A small class-conditioned image flow-matching model, trained from scratch.
Training: adamw at rate 0.0011, 18000 steps.
Data: 145000 training examples, 31.8 epochs.
Rows from block 5 of a small class-conditioned image flow-matching model, named by matrix and row number. Rows with one number within an expert belong to one neuron, the router's apart. Each number is 128 + 32 x the weight over its row's rms, rounded and kept within 0 to 255. All counts start at 0. Numbers have three digits each.
Before each expert's rows are labels from the 100 images, of 14848 (inputs lightly noised), where the router gives the expert most weight on average: "peak on" is the class under the peak. Only what is clearly more common there than usual is listed. The data: Sentinel-2 satellite tiles (TerraMesh).
# router: router (model.blocks.5.mlp.router.weight, 8x256), inputs 128-255
# up: expert up (model.blocks.5.mlp.up, 8x128x256), inputs 128-255
# down: expert down (model.blocks.5.mlp.down, 8x256x128, transposed), outputs 128-255

# expert 2
peak on: water
router.2:142140078175128144101142152122152120160155109152091196143123136109159109148103172063102134154174100193082186102120127186048181102165109111089147138123142167111099096066146153103094143159071184106118150081098119140151144144124111125122154078159131140144122153136137090145192143115115130128129159081110114159134125168151137106115121068118169101138088131127172088110120082143110149095081
up.0:126151129118153177113098076131173149097117101163095127168119104055114111108110133123140146112124136148157202139099138163145140123136073175126146132129119192102143107173147091097165112185139130188097125160095116158137198150120080095110165093135131132130140161140164155123107124077159079085111144198114090145113132089167114150177121095125107141085089165053127085129135099134106136126084
down.0:090153073165171116061151143150166148135110165155166124179081109111093189116124123094097094086135067141166122105121205161134121171130088068166108169070121172165169117143105122180112155106153163158146138158073125094132086130061153148140154144123062100108121123137112102140097067105061106137101116128086134124159123091138089192138139162073195121115118148152135140145115153104124122149174
up.1:108096120148122059168049186124144115141153170113123127090106126103123111102183137181137124128077123108165124143129124181088127186109101154119124104052155105110095143143183167125134103163168120137126144131157116146160133187136093112130133195112139117123064126142162120125139114183074119060132098127130091094147127137043107120150183181137086175141096161086166168180140095110078156164132
down.1:092100121136148102098167086110143112119129105142163118136083162195138135167125118103127159159152096123054132083118137109102113127149130075091129133147139105048169116132096123105123011142115107179128120146058127173096178145133085141131124097149087169101076172126113174130071125185156128148155209096088141180151155085173034111136140077149113114149151083103160106149074074124103066180112
up.2:073093136102099105140128220132096101125123126087117134140116078117124122145090104093096120087091123109109127151151129126068129114091112186145137128134176164191138161092116135070123157083137125170105141117073080134129034111117150179119127211090121081172122137137113107181115114071130104178125166075097154144119126189120211144161183154132132135156152130164149162185166156092071176116155
down.2:070138133129080124146154105136128158122117151150101101124137121165099070161113081158105222095094094101084144094090113122128107137157158144140175106120166133193149119147098142091135122175108124157112133156207105173111135141195168124145163168113121198115133126136150117069133100157128082102188179162178172111179101090156098140162107110128145066105112108088091073066091086164160108148119
up.3:132152093119110152078089108104144145102164100104160182170120202105050111168124152127125139123140142175130097109144082127097136117146113131128070140103113091129135145073157147188188129137131112083128160113118158137135140071086103130112086060118074127080139129164116109139122078109124073106169167131114134148139135131115163127186132129146075072083115165153133162151133103136092147121157
down.3:047094172091144212121096107137149131134123075121110094083117155081129139122144129111120121112124152171155163171072128179123081141116133114111148157089061096170183118162159167182136105137202097172090101169162144111077138093133167131123118125078115097129167083152128125110125120108101167144073157167132173168113090105105097156169117175078124122105180126169086134113141151199074091149128
up.4:098143159123131142156084089145070155087080139075103131033143102168112125170143122139165161175131144133104108112181147099153133075139163150119174146166150137098160128132078137081074166114124103151116080113146144130083065120115097137137123127120090154173184176113190144090196058169182138102134072158139169079130185144100109138156103176100171110099089145138099153146180169140064070086176
down.4:109099138099204098130153144119179147114164099202123096184081131180117159094084110130138100059123051135116101145074101136058133161132101108180114111126108109099147132139157078150134134121128179179139200209105115118161141147130106121172137156128157126127071119150093160144101137171150156121116115136139161184066108089125135125141182126114090116101101173130110120167135129130135092178135
up.5:108162122093087151201097126084069138186126151138116083144131120109108114123110123064095105130140144082129119093139164147137124135097178157143059095128078120088160093161132072089060145121173125157101109116140111165133169138194146157189136112149067130059089127106131096118095105118113144071163141121081155117140200125150124128084100134156126164117117135121131127150138122129114131208148
down.5:090188163120134121162108098129182145161127044166101103148171181164124106126114136172149115161098133071077130155111106138144146147127190148167131118118128145147109134156201129149140122108133132123082144165196108073135103139090166095162140147067145128152095143156107108150102126119140132141182160131131099114112080104103183191121158133165135123134099167111109169136113142125140178094131
up.6:127167102139156094135136116166103165199073123130159117130128086093108142138092109108113054161131135127103124078178135151149131143214130156132093101108151139092062130125090118112134157141078124167157126103085117151055090141110103117108125128148099121085131177104176173096153059155172129139150099139081103094091116130139127097166103145134174111159094185152136129181201094107115172089184
down.6:074135104160123119105163131147078157138132122086193198121204107140159138104138107115145095131188158100133138074158168177119088132193074121130137093089122150216112141149154171210153100123085155154114095153115170154156139167065132133132103180093118135133117099170176166185129154125130082137152113106095115109123128135089141126185131107155137124122145154131094128098124121139103121158170
up.7:121109089122223123124078169122142100067106112107121149119122157180144120208071113127165070170114116117131105216128108133132092136123074118185112094151145091063136128154115143095076152119118065108159088122154106114091143104085136170113114107135138172056118171145159164075141190127206173200108091134120138143123120138122160141077130225116140092109118132084117201157163158148141055099215
down.7:145159095065149101118105142128081136119109147090112170153171108170150113136115163152164099088120120116132127087192119166155065081129124105058139137173100106184084157124111103173156166124142085103122107120145189192121059116091122115102181078119111128126209120124144202125163138116171132134130123143100132085114148136093129053150066114164128127152104153106112126112124161082145151126177
up.8:123082126146129114085142089094164102144157116167125126199108165151143112076142125184116063114138101139136095108079115119085063161078113098120119095095099088111142152110122150171156104113142132141146168162062153108165123136123146071161069164188180107129094086182096125169118207092081161174153178093176111113153068121112158143051161123174125167106137168116132132120090092134162117142090
down.8:103092160120095193152138071114098123159137101151113128100151105126099078153133090121130109102111148203133159111143094118143107088151188161116132094182159158125135150154137104077166122158138131144106109142135115148112097132132138121136146144134129199202117164169166126090134113103093096153141155173179123141135129057075100123191104088146193109108077175150083130137127118138133137119084
up.9:113109109142078154102129119119092185134135134154110153215128115089129160138123107121094120110102153064146116116168145143095129106066083084067062109110100155121156155149137124155066100146129118103104080076078099181117192126230131110161179115073167150089097100148103106144085126102102153146084098080069167115136124126138152115097130127114114111155176104089172132100116144133145132207119
down.9:129124132127166163133110102100110145180146174156154109134127104106099088128122151034137154160133121099174165151156183104191146116068144126120165103101126138107122160156106104128181140170187119136123116159111144156107159129181095145177193095139157153153083148111128151107101110128140186134141118111061162139078133104140067117134130095139138172150109101098176135126114049162111151183125
up.10:133096152154128125152192118134157049053130188126118121200121151127088076103140140130139119099128086134116163129050093147150118158218116163109225103113086077030153094115136092190153116186106167182174136150133166130109123111129144095144153082131126149154118103098151158105152170128111110125119150160159112120146097109163113122161179153104128114123139142140135113110132137090141153140155
down.10:167137148119154122159076131160123098153168092155118107119130179120135118155085121090134129178113177176143160110145152106142171097140103136167112113104132143159152181145113070099156133132186094138124144094079109117162128131166119214210175135082178124155068137162084153086113155165134093083188156081151070145115082130115072163162157098187114109144113140163119175188120075115082073092116
up.11:132146107086131130104098126104095113072131133115169156084121139171088118196092101122159134141112126110124098134194096115134123112119111152108159155141152037068135149081105102112134139141127090143144096127143144139113130120074121133141140085081093132121095137095155128067185142153211150166148093123142155090164196124107120080173156145104149068147072169103116166199206154127083079104166
down.11:151160094134117086108122140134092105165094166134150140155146059161111119172066104145144115091115069110104097114151149170167140149137080125136129125185154112123161133133116112160091203132095150141177139135112133143181059184086123129116180110168107147139093133109151164151154142173223152085151085114132130062106189053163160078154095097142131106144084162061172126159143180064166128147188

# expert 5
peak on: bare ground
router.5:088093087127105155106160168080157108159112123191140098157197130163138141153131198101146122118107199184124166083117152130111152172139081101129177129080122163115074122047155165147150063113112173200121178059123074154136189110153099132108123110162141129089134095116089129132187188067093118091097116135157115110145106151122152096096131056158138087174162118164079150109112080140141144136129
up.0:142107118130042142109099100117138096048137155137141171152120104127159133161096116107142178117139117095147135084118111167134123128116163081067156106109157059221118132119126092124114103125114134108164092155162147097157134101108119120189117148141157164121135120056066166151083214166115087145128167119183108115161120157160106138153183115139142168188102100100122141146102152122150078186143
down.0:117114140155128084208168074102101094123075106190096131104136101149075107128188112141163167136132146063120190103144117094090124136177124170106142105175090131120098100130100065057148082167111081099083135116128114125102166116146136156145127173085136198140124151176245117137112103115068099193131161128113098172098142076101092161151124184131160136124062164109122137128197136111142139076092
up.1:130143113096161098133119192147123121111116118105132113136128142199167121104163141144180082124134146153118070094145141114117134090076101138145122144147120121094069111144159157164180127072134130101057144105050066087098141120152168149103087076187077099126120126156107086103067105012129072158086092123134092122130141059080149122205116095137185072185061113148149167101195109082167170107151
down.1:147113117141114128186146157154114115113113200135146124118077130077137143126107091103142090160092102094119141188133127157168136168104087148095050150138109083146175133131139146081140145127133077104159133114174123150150170177140163143123128100093122114118079152091129113102128098182110146144197103155035166160123127157137196117138106232129138090100143154130156125120160164158128160137128
up.2:131097129179117081125109071131162204163141100135163175151134123094056138137125146182190127170134183112089134110065153157139118095088159114118098120127120114150154143090138144119109111099123135120131115150136174144070092131206081145159137168083182123152115172182093112187088149094116041115143121128120137144132121128178153146133151135144140106093161125131114099158075116086157109085070
down.2:129103150138141198081099080161114066116130090159096101148104126120186084161132151110087154091124128151117130145154109081086111040167174137130159081119092111147086078182139096153088160129128101136110055145142170128140173099143114113196110177157119125166103068161164149147132146114199087148179114185111168145144167112186124091148149145132118120124106115140123072133160140117090130171160
up.3:147120115099131119076188106178149108207060115156139102124156155165116132156139103112134076140126147133139103093105156138108068099111047068112077145203110075106102171112094147132107105132161134118156127085140153113061115093155099138145167131069176158186203121146141129138129170138114091097112135168146117124130109070137154132179082143148118074106148115085138118119147103114176112086153
down.3:082108131159154150117077095074140173131137130184051130119127097084059121109155135083066112138160140067133134156193161046097145087081195166159195125012118133150181120200130110137127137119200113146105100146175108135221135144133113177155102100166082069091098177137117147094144133186175141102111102077132171130125130143144097118140125137092110113155118140154117103133114129159124165125164
up.4:137113115142068135074111126132163180127125101148149136119106113147154181136115160112103153079112099122175149056127092154163143077138159175138147076158180132111163127120112110104134149129117086116157123130104165137072064137149190189112181134123093106105133170135130156096152173126123141151177096146088091098131123168141103107144121139109124127138107135103101142165124132108162121124097
down.4:147109141143070129099109156132090155180092134045100182097136131111152127118115134154126116120174154087135137063144141154117135098161156146111106143090146128111189188111128141100145110178134137129175101144115133176085126217142103053109163113113088135108124074203119136109099155099071079083104131130128103074162117084097132136154136126137087136101199177146091114125151104090169203097145
up.5:133188111127171100168158151085165107126121146110166112091107112135118114071114121089105122141109122159196121109164204076128086143131134163158087153119089158166116102121159171118111137082137123114092197118110054059170098188076145110057127150123151118097094121148109068117091020151124120116118124134119140079161088131098094152100118053182120138153147146137167165083153066105144136083194
down.5:134130082106097174104081162144123140127085189136128123240069161074108113166120156160180118126083122097133123156112148172171178096128092122153105133161101080108140139148081073090130130148159121151136091114116112148144130110191145174150168061142124101139104147113171164052159136135156153130129082113092150192101080137147139096084132190104158160133170155115190119166142200141136162141106
up.6:062154161156196043083143126094195208077151159145125118101100104105102108093132129121103159146138150160179136165127117167156080129220150169123094126041115105120189115112157139132144118146141124135152128119156148125096158155078153067157148057113115152097120145076129110089061110156111223097093112127170105123161143130156100131133147104153111110168150129111104120148127158140074149149137
down.6:132145107137123096168132113147117061061186121118195086170061152121163109108176135128104113110094093076115106128079140156163151098084144126147086144161137130176129194085085099125129122161137113178124060209093120130195103118159096196093151146041177131141126178170104129149086108166152122190163138106055143104121105114136091149107140143143176095127106105091175177138164126090170120057131
up.7:068128135094152115169170153117168125148162058190074086145104048132183127117210141153161097122197166154148193169136133109119111167136162176142063116110109198138101116160126183152106135136145124125124167113133099100200170165135085103147123129117136095097146154137098088157127026172097177132123126097092168143148174128138111140105095113130102119127156102135163104105110123130147179128133
down.7:182188096134113135122143090109143120105106176084113123158109151099164133118103122090092113156106102093121112167171151140115135138180127096109152071074140062137134105079114108111106130180179107146147099122068128169149083131149154132121121122087090105137122195130155147029067122115193127130151129118114153143078123120165183124179092196088128119144103089085168141180077148132118119170150
up.8:129116106139092175131100162152126199076138148130087115130156109213131152075168121086125097060191133140112179149121179112139175154092168125111163118135161137146118157081145120142047106096135125143152133108097155131171096135128092141135095167060145139127184134157113110121130124118122086160156170134075119123116131199108101101134116135074121145117089096109166184126077158083168144134106
down.8:151190134110101136125096030081085125194086096109113137127113134110101113187097152132060142137137115159075166118126126105154132111183137132133162080155117115145115102166116118115140124187149094172127119121179097131176110089124124099164166163114140123160072184127111151089142110147213137113138130195122132148114109094075114156107069114134176150183083114127080105134129140070116111068144
up.9:112075118162088142168106067165170171146143085105124109181142157123096124114101118106153153119176121144122167097123148098107135117029105122144178092181128162141105203109135091108107142105139126087123116110083120109151081118207171120098109155151165104120130119185105076202121132153096088153178132100116137136145106146143169151088127095151131149095097113155089188095052095109182072153079
down.9:091216133104152159143123107147114161160114134161094120076092164092141073189132077120150100194170160135137176198129119155128108163171125116140141144132142089117162101150089182129134147158131131166091077129136183135134148100118151088118150143158153140162171169071165144117223099125114112144156105153101196158129168117088144139145164119125125022171137130102118138167170156181066095104180
up.10:124126151115137138112146099096150145080188141170115116147150116098106130126121126109112127126117139176147172092065122139122138123070118140113160093125069155164171121143153087172140119109127121124109131130123106093145157126126129160192118122114180132098080122099138158195118099088169108150099137106150116145106096095148080172079158141140109163201149116161128071131124151155126155094073
down.10:180195072114111133082145123140161108099139146154088169122115085117167126209090109185145131136152100064118097179142120044140123149139101151130059059148081141125146134166174144025108139145121117128168073094109120107129113157102099129144162149144102154163099095128131119098126109135152053117183161151131106090176217093104123139091202101050153082108067106071164119120151135118141111107145
up.11:104119148124115142080157105104113120108153092196109177188137179121146142117109120135157157124188110106109118184143146114091124166105174101140203162156131093146090173097072105131146081133137137139155125106093178152099121108149156079153145114076137133154173134108130181167097161149042140147097172115174130150135122139175146172189139122169091183190128128147157138122112116108137105169055
down.11:167129142127186129194081085142078202059109154120112156106184117128062115163116091147109090106157124137145144105137151110141086092125142173094094103088129128147118102183162117121132109161163115117113076164094140112169133115107092147090124153167121140167158126145112137145144099129148092202131152174110107140122124108102116115144125168127202084082188177110044074141178183082081114096130

# expert 0
peak on: trees
router.0:102114081146144149158108143058161112159129168153072183197180077115176126100122182102102101112090158156087169062114132104090189106116089084105179113091088160136078150061177095118113089105075154172124142095085105144128128091170125150138152149140118135113155119141128086117169180139147161074164147121155142159162111110148145125102161069157165058151130126163150082098109100179093165102113
up.0:084107154146161141097128127126060126129137139114141117114104089193116158081095124145126142131161096101174087082148100026146081163054188090183110144127137228080112122162135110178146129087158150139114149145133116068076123119134121142159162150170165151156157119169095134176154174168136132049147068071139117151155149091104148101180150142189134156154181119181113130086118122128120137136170
down.0:172139125148169110127082172120142206099157155154083151057182102109139166108139162179110160172148115114126091121139136180039116130115119146136116147125128125107166122101126078114175118107112147201110158126137139140132126122145108121159098138129099114142148059171122115078134143145062142107164135144145124117127110181122118109107153090135085095138150114094060098124112075087123128099167
up.1:150110121086085140068123158178126117109122125092159145141141163089063116152151114103095097132142133173196152110177153176137140200133139133128156143169188159126047075113124130181111135121136133131115143114081085161151118108110101096084128089151164096120098111071117131103111056032130112127096072130123101095150136171137183122124100140142150155104156099138159186076132158108156126115091
down.1:129143108081139166056133189151121070135098132078199047161119176128132088108143176049110121150107155140163101136137162163167156126089104152127148117138149121149137135116093114149103142148132100098127094126147099127140108128119177152121104093147107071082129159111152119156087117130147175113117151128078156148159096181164125126090073141157092110139139138102185167166179111144128139137126
up.2:151145075147138155075138081113121108147147095169135114142168115110141125203094136124113092079130090157144151102229089048126146166111134110149104124152191131158058139100117118132111116117091148099101093071123083140133146140119088042081106124174159108137135129149096152159166135098079065151171097143083116115125157135114145119179135101128120111148109118129117210120124114071249139138106
down.2:072133155082107188130092120190112128087082121073136155059110129090129140126136137164124142094076155157176159197124159157125108083102192139125085177179149138130150083154107176121075125128166092165096110112163135100074108089135205101157106101104111159159183136110186116049200086139111169163103146145162152108103139148098162104095132123095155109108145105137169111091118167159126098124103
up.3:101096194134184162142153111119062106138125109153126109070107123143143096170110139127139123157142131129114108208054082126154070151166122154081136084104112162144140121137134145087173137136157100137108112136161099121146221134171089079079123051103146126162109185139153111137100154141116093172101126147177122139071109087190072179105079127157117129132143106113137068089099077182123104174070
down.3:133032190119114151167141112119139133117106089166051117073131145108116111129182116147122173197137204169067142126091117105103083086113169112130163134109088130136078122126131132145151113160122099146086123106161145064084162052126149126126117161135167140184181113125143073092120135111095091190098163199180167134133174168111127122115131135146175130119115111123079133090162143162143123145055
up.4:101133131108076126126136069146096142102154158069115118102088106181133120091119129147105197136117160083095109100130087095170132102086162117098151141145145189135144157111089150113098094109168121160110062145141056064064069112152184122157142075099099154179146147136161085107118129163173156072171138145143117162094154100108114083075139134128146125132149134158099100083106162157045108115131
down.4:165137173133156105131130094145147144100151146192135154129076179085156160081080144188149144136147129094096082108130106124101066084175077120134099137071086114117135146116153121156176130106105114145096149147106133114129156125082107157145093147097090120132149153126079162138154153182105115120175148184101107122111207073085114053084206108128128140116107178087095088131142082156090180143173
up.5:157083132052135106106156120123111092111123137132172131158124167126162126141120130163136122081129159061126114172128064127169106089164120156090135118134156069142191070132087133114198081194118096106067077206117118153076121121207155104145177072121148152122109150116146154120096193112144162098094170146175124130096135063173124108233127138158167138163124108097128100195121123140157154159142
down.5:127131090141099149136146104111115105182083175082136105124157115119121058162150104104103111194126152129110146123157132078203137150142160132115174107123150145157150142106088146143117180164116121085099107073172142117120113109125173146054173145203158173138106108131130115103141156132161130161129117142163147106147189143148165151132082090142158133151132078092117079091107142127124104121095
up.6:073155177129161184113084140089098130120102118078142081073123124167032173093100103128141137122147120019185097118168134120159126099080144129136120135188159180156130150153123132118133130113151091185157108128113072132113138103121185181114103141136180123125099134150094070093155030148167149092080085160092194146101126116152131041066092194100144093113129171161112181113139160123120145116153
down.6:128097163159136143140132115165148171097152127142078147112143163152127147079099125139110136179166134117072124140097082124077144141135136154180127135111089153116102166130176114124186101118132119129148162127122193126087189087181101166184085191120136081150138074169079164080119138187107081098151111147108142128076134121123093131161195050144086160164114143131092113103139078093072048137126
up.7:127102174151147149168149052143161120153113096090125104134118163117161127085129149123163165122155107087094132178150125165135090136070143100117143149130176144079093161139100099073089125138115163104138095121089173118111144186162170066176099108073153164218163143108155156097113092197095171182116121173172152152108106130150106144088116130150115155074050093152129141085140138151143094156106
down.7:095097170194088143145127125165119139076128178185134102134093128099132190059134152159151148128131124130131139131077155179171086148158111147143131146083031089107118146122137106101179118074159151099182147071131141127171150090108125132178090159101124060141163138122098124181082081148127107143107152129116137139093162143174112132100117160096110174125094106135143110146159173130097114171108
up.8:110094068153145133093139131161182117109186147203154148154079109151109110126105170110146119108138135165134070121091109119094110155062132095114147148130069147127103108143155160175133084181095157101071154109134149117175099119166071069103142124172144094032095128171083132174125190129118215118109136104114107170121107110098131131111123122161134130127139088131138175122039074129136135128151
down.8:123126198137176160150140121076164137115104105135090111109151137134164114125163181134155120085149095145081120118117118110111120121122189141149189098125143112079099143152100083119173104128183170213136153135112171159132164122137114093151047095162151146227135111139192102095121106175088122138133186153128105144081092112096081121155159091140121131135082150168084178114107088123100152063110
up.9:157136176122160099164082146160081165111160142155083105109149073171115086116108149088079147140143136115107130132134160176122098116142141157120090142119071087095120147128078117151134130144130141183059149133166085133174163079111144142164111147101087171100135168104123127146102115132136177149115176151112140156115170138148049163156135115106104129116109179139137084161159107142055178114141
down.9:142129107135082131111157102156111100162126096139159099199122146197126092128136133130184093086104084170108152126091150167196197129144131123078099060081114145177118155177122116106117059151168143107121149133071145143153181175165103139134163129108163137117018159088131095158036168109126120126136189121123107145132143095115119112126097105160128175145099117156175146141113145159164117154115
up.10:125131153145087116144136165135077154111182113096128101165108125091100115057063120122125160143165088122149127099116164099137157161150165197167141129118091185138084083094170124093106147101119138158079148166112109135124175157112161083106083140154059068113068137111110135113141078104087125140117072153135131106129140140102167107135174104153072130143090104188104125129129095120137143182083
down.10:123131146167175123124138121135146077140121085122070124131109117110131146181119064142090141020139133117121117126121119105131147143172120233134122138101186138153151218130130089122157147148108136134151156101078121079118134191107115082117134172113178085149137168150118134088174133123125030077134112145206093123110059094104151122193121137076100094157101175138135111081185140116143099123127
up.11:143109131107000169168177062156094096149171125130135069159133152109122174102176130122194135105146129131152133134083164101131160179074169145156155109107171103126162112114136098142210114137154117178127081115077074148121165183229180150153124130136162093160083142166112120131101119126130128123121085188133130127126099132151121143150107150100141155074125105173138088112128104124159120200049
down.11:148110129117146076121114146136131137159114040114166092111081131140081148134087143152103090101089145049115138133163067130117088075115124069065078118122131163134146093140077182143123180102076122143128163166132095110126123090078125142094157112146116140174148162123116194119146161152140127163124125166144102150104176148116177117127129182151176176068109098079160083186098145107151099158175

# expert 4
peak on: rangeland; bare ground
router.4:101139122167119131093152171117166106165153169176107170170175151150133148078125093071096099149086119187125162130125163125137150149142061141110181119114075155118061092043140160153107063118077134170111146115116107139120175106130119146146144115145113094097149140171090077118169109071092084133081153140128100130183096111144152134083147077097125054175080132101165134108161133159110132124105
up.0:135098096179141182122055157143092197095193116102143147107132172137164115154107146088091133123145057161089116122084141115103150104115129113148053141100143142135153183070123096156189131100140185077054112125104112121166108112141085072135103155082149139131147117084113149151103181119108162147111150101174140159141137194133146136136163113099108130142086127170171107097097096111119132112101
down.0:154094147040103137155114119132093069107149139123107149175092199093144106118171128169184135129134155141109165131142054099178134135110119105087071115093089102135145085148068128089134139119168052107121123166178159137150169106142126174086115087112152149134163155141102114101120172095147135183114148123148140181143145092083132167080094202105193155083171101138104086161132100147123111160135
up.1:112120112164129106136151173173142116108065113132117048151126202092097113197170088083135087142139129159136146118079100071152134134188145095132150155149153135163102176140153085100116083112124135152134094076166121103111119109071076106019170130110135117183157181152109086127143083163180091117132159106137141156128144103189151102205079124089120111136112057105157193091188130160165124100125
down.1:096108112129120122141133147150113165174147130159096107105073133169123102131095063170108150108092113104194070122126124109163196195078111123182083071134104170105159131140135097138130051118167133061183196146127097125123154136183117080156177187084134142126130074159134133158144161151113153129118124000149136136140084138145169119110115130118124141130094142145141167136112131138117121148119
up.2:139113129087112135106112112170145059133133058169174064186078172157078101117114168139165090053105113118167082171150131188119120078128095150142103114157089097098094124114127093139137111183189081131106144134105137130141101151131149105142146073151150109069143152144133180158099118093126160190102165121123155179119096110121097138088129123159139138143053154110162164149127079148130165133122
down.2:110150141141114197128138174113136085081124137113106135114255108119158189098130101122158153170127136199078136179131136133137059068136160143099137141089107129156135097081135158109100160097091132120108156105152131094112135117021139076094126113066092143157140153109150064108150158127048116146124168122149141166121087160044148186122067171120135122053155109178082130070121116078076120146108
up.3:102052161126159136132111166146150130098136133142137160126072121189118120120152134123085069144144144112130065123139064143090087114110104044151053147113055155124105113150170123176123134133154154201140135127142062112117106142102140141134126086125083133069064110068118025125141056139120132096156044107185112116141145124113183107129128190120094107113147172100123163120099152129109158146166
down.3:123138169121088089160101142099136139162095139163142088071107156092160144107202084103137138118054137116110090145128108082159129142160168213115151147124172088167196132067147109156103131067132079103151133128131144105171112175153115126076127126094110131147085171106117124134170109094089151111129109119089113092109060237077129092136115134187117109137086167113163145158115096107110180105113
up.4:132123092143172154091154099180138083115129086141086154130133185150102115165137139137160062166158147114124130149124066101129061125154096113117123169147127098150152228132101109138148114088136151076135156142168184123115083057134033102087128166154123130162172138124103181103144138125158132132121154080156113138142123156109172127183146123083150113114174110092142172082137100113162188116152
down.4:135153154111178084172141153129139065101145109094118106223171170202189196084175165150214122072161097190136139113094081181145136133148153085129108124130124107108130127133152110133109106142100147114088104155144115113106099078095182102113137135109138166140126160128115158173140153131133158105140215170150079200106089089117148151136145125156121101097165205163154097170154119082194124088144
up.5:117164079129168177136186126129108124117163126144135139127102181151111121124156077149067096137092146129139098132096130122151148170125107137078094077069124110191205096128124133138119102183137129088130109199131105102140180104141063164121111136122148139103072112086105127190135187108157116141079128155172163147114160156191115087123152119145120193145165103139172110100148114137187099139122
down.5:087163184105094084097165142105132193146162115110191107126103125210134147169122136127167109101188100091124159113098032093132130076123143152169152147103126148098094196179097087126125113139153104191180144130132152116095072155090089074161133136124163199160069171148194130100122110112121130074103123126137079195168101119130134170099178139158152085141088135124129161077107127151128142118165
up.6:147134162142141124132112055174049146165095138146147114104107099119128127121104090087183108138167163078086136078058094138142133131125159115137062100156118157091122133160132107127202120201101112129093149140043138099060088121129121101156149132182117141209092114129163161135128203149104100160169084147124156188115145102122161135144186137134117084099174166156161079152091138110121153175169
down.6:116132090103124074120173175116183162106147122109116148135090094113159119102155210191136153080188137044115118049124163166117089143195130124128148154116081134147089141111120143143122144125069096108151084140112150177129136124095164153132128182143131097112107126156123092117128084124066115130101141116124130091137140149083109088091130133143134134163115112132106095123135117083144186099136
up.7:096121178194130121175187126172116151118191083155080075134108130097110101110183081065054110167084142133087166141060109094156188115172149163131140131060082188196135122104172125126155128094141117104133159191090178145145181166122120113139098157121095142114161136132126159149145085115030132153150147145115128143139144113074163134176117102128073157095110162181150114112135116143122121116104
down.7:159124087132116115122083099086160098168144143095113090158135158113173131175060107179215143105113130162153084125137135132095163169130094154133100104185153063095180064122033128155090157150140150168106129114143141089100126142139127128112151160148207127148121165105138128118139151164235112085147110089136122131130107096152150124090052141089131109108135111100119102164159152074199108103143
up.8:151122133105085122104131143141150058148113105121127077158094139116144113170136137116139093075085111139179102150083149209148065080136096122123062105147075098150154126154179117136148131150130109087075077179125151131163109102090162143159134140102155076093153181160176153118080098118123177205125165104117157186120098085088107152141055126129137149158086144100212133170150084179128124135106
down.8:106159117107079192126105195174160070102111174112126096129129122107118173102161129151085145096112160157082143125118122161114100116097141183066137198141177099189094133093160120101114148124082149067113116090160099104139114145141116109097092110098105119134129096144122055115109133097117101088156141111131053077156103137154132119124039137120149130076147041205174156116113148144127107130103
up.9:172090086148113175167118138134149139113169122144154183158141145177164105123098115117099149121176072136118144155081149127092146113089091127104079158120130105157128159137150090132188098184112164091118124119120157092093167077176055150136118105104171134108096095069088154113098218094121140156096205166189108205161121182196168121125160110117098207158147122108131094099081107143204135178106
down.9:104127153114112131142131074064147170172109069172145066148058167100090104158113009138181115092130132135189094158099146084088105111159094147126125055131107117065187093132072148099139161136145144161096111116124139101154115130167131139195160109130137112109110196086168127084118171176158105126109092154191168205113154100161123119131139121136154126092098149141092106144157093126147077125127
up.10:104089099157101162134141134163162165136157095180133135125117129157160115146110121149171185130153161155117100101108105121119156112156070038098084102136158127093188217138101103173124103142150124086096114133163167114132178070146062145142177146076164146155141112089148163110144188086124073122124170103172132184124162127183142121172135105121112069165197091085094122140117110130134125074157
down.10:114144141131106135155104170140163138149172132154093070157120136176144107143101141148116127131075102125155085134089074104114179176132166130239111085084129179115135112137142096148133084113149124133142176114095098059138141145144141135131094178132200117136071118142110072141114174150132134097137106114179099144114037098128110126145131188095099149113090181145167113111169107181072072097079
up.11:139158076200101203154091105151088183117185141155109155108121161131152117169132122058132104148168091156106132096110080094116141121096090156153062129103180093135131199120151061134170153150135172118139154087099149115155111110112074142136111109125161127143155160156096075141138110191121071113128087150176102119103169167140127117163126132122068115087098165169113146111139043133122134101119
down.11:062120136072175142143142101106129096132113119065176103137175150105138080166183140104137101066151159114148154188138095171169103153113172152134162130126130100129085067171101161137115143204095113111095063123185153134099120119116174069102108094117083180142130173101182099127155148104140136143063175172147179137129105148111105120188079149155164170134131101141161121109091149167116161122154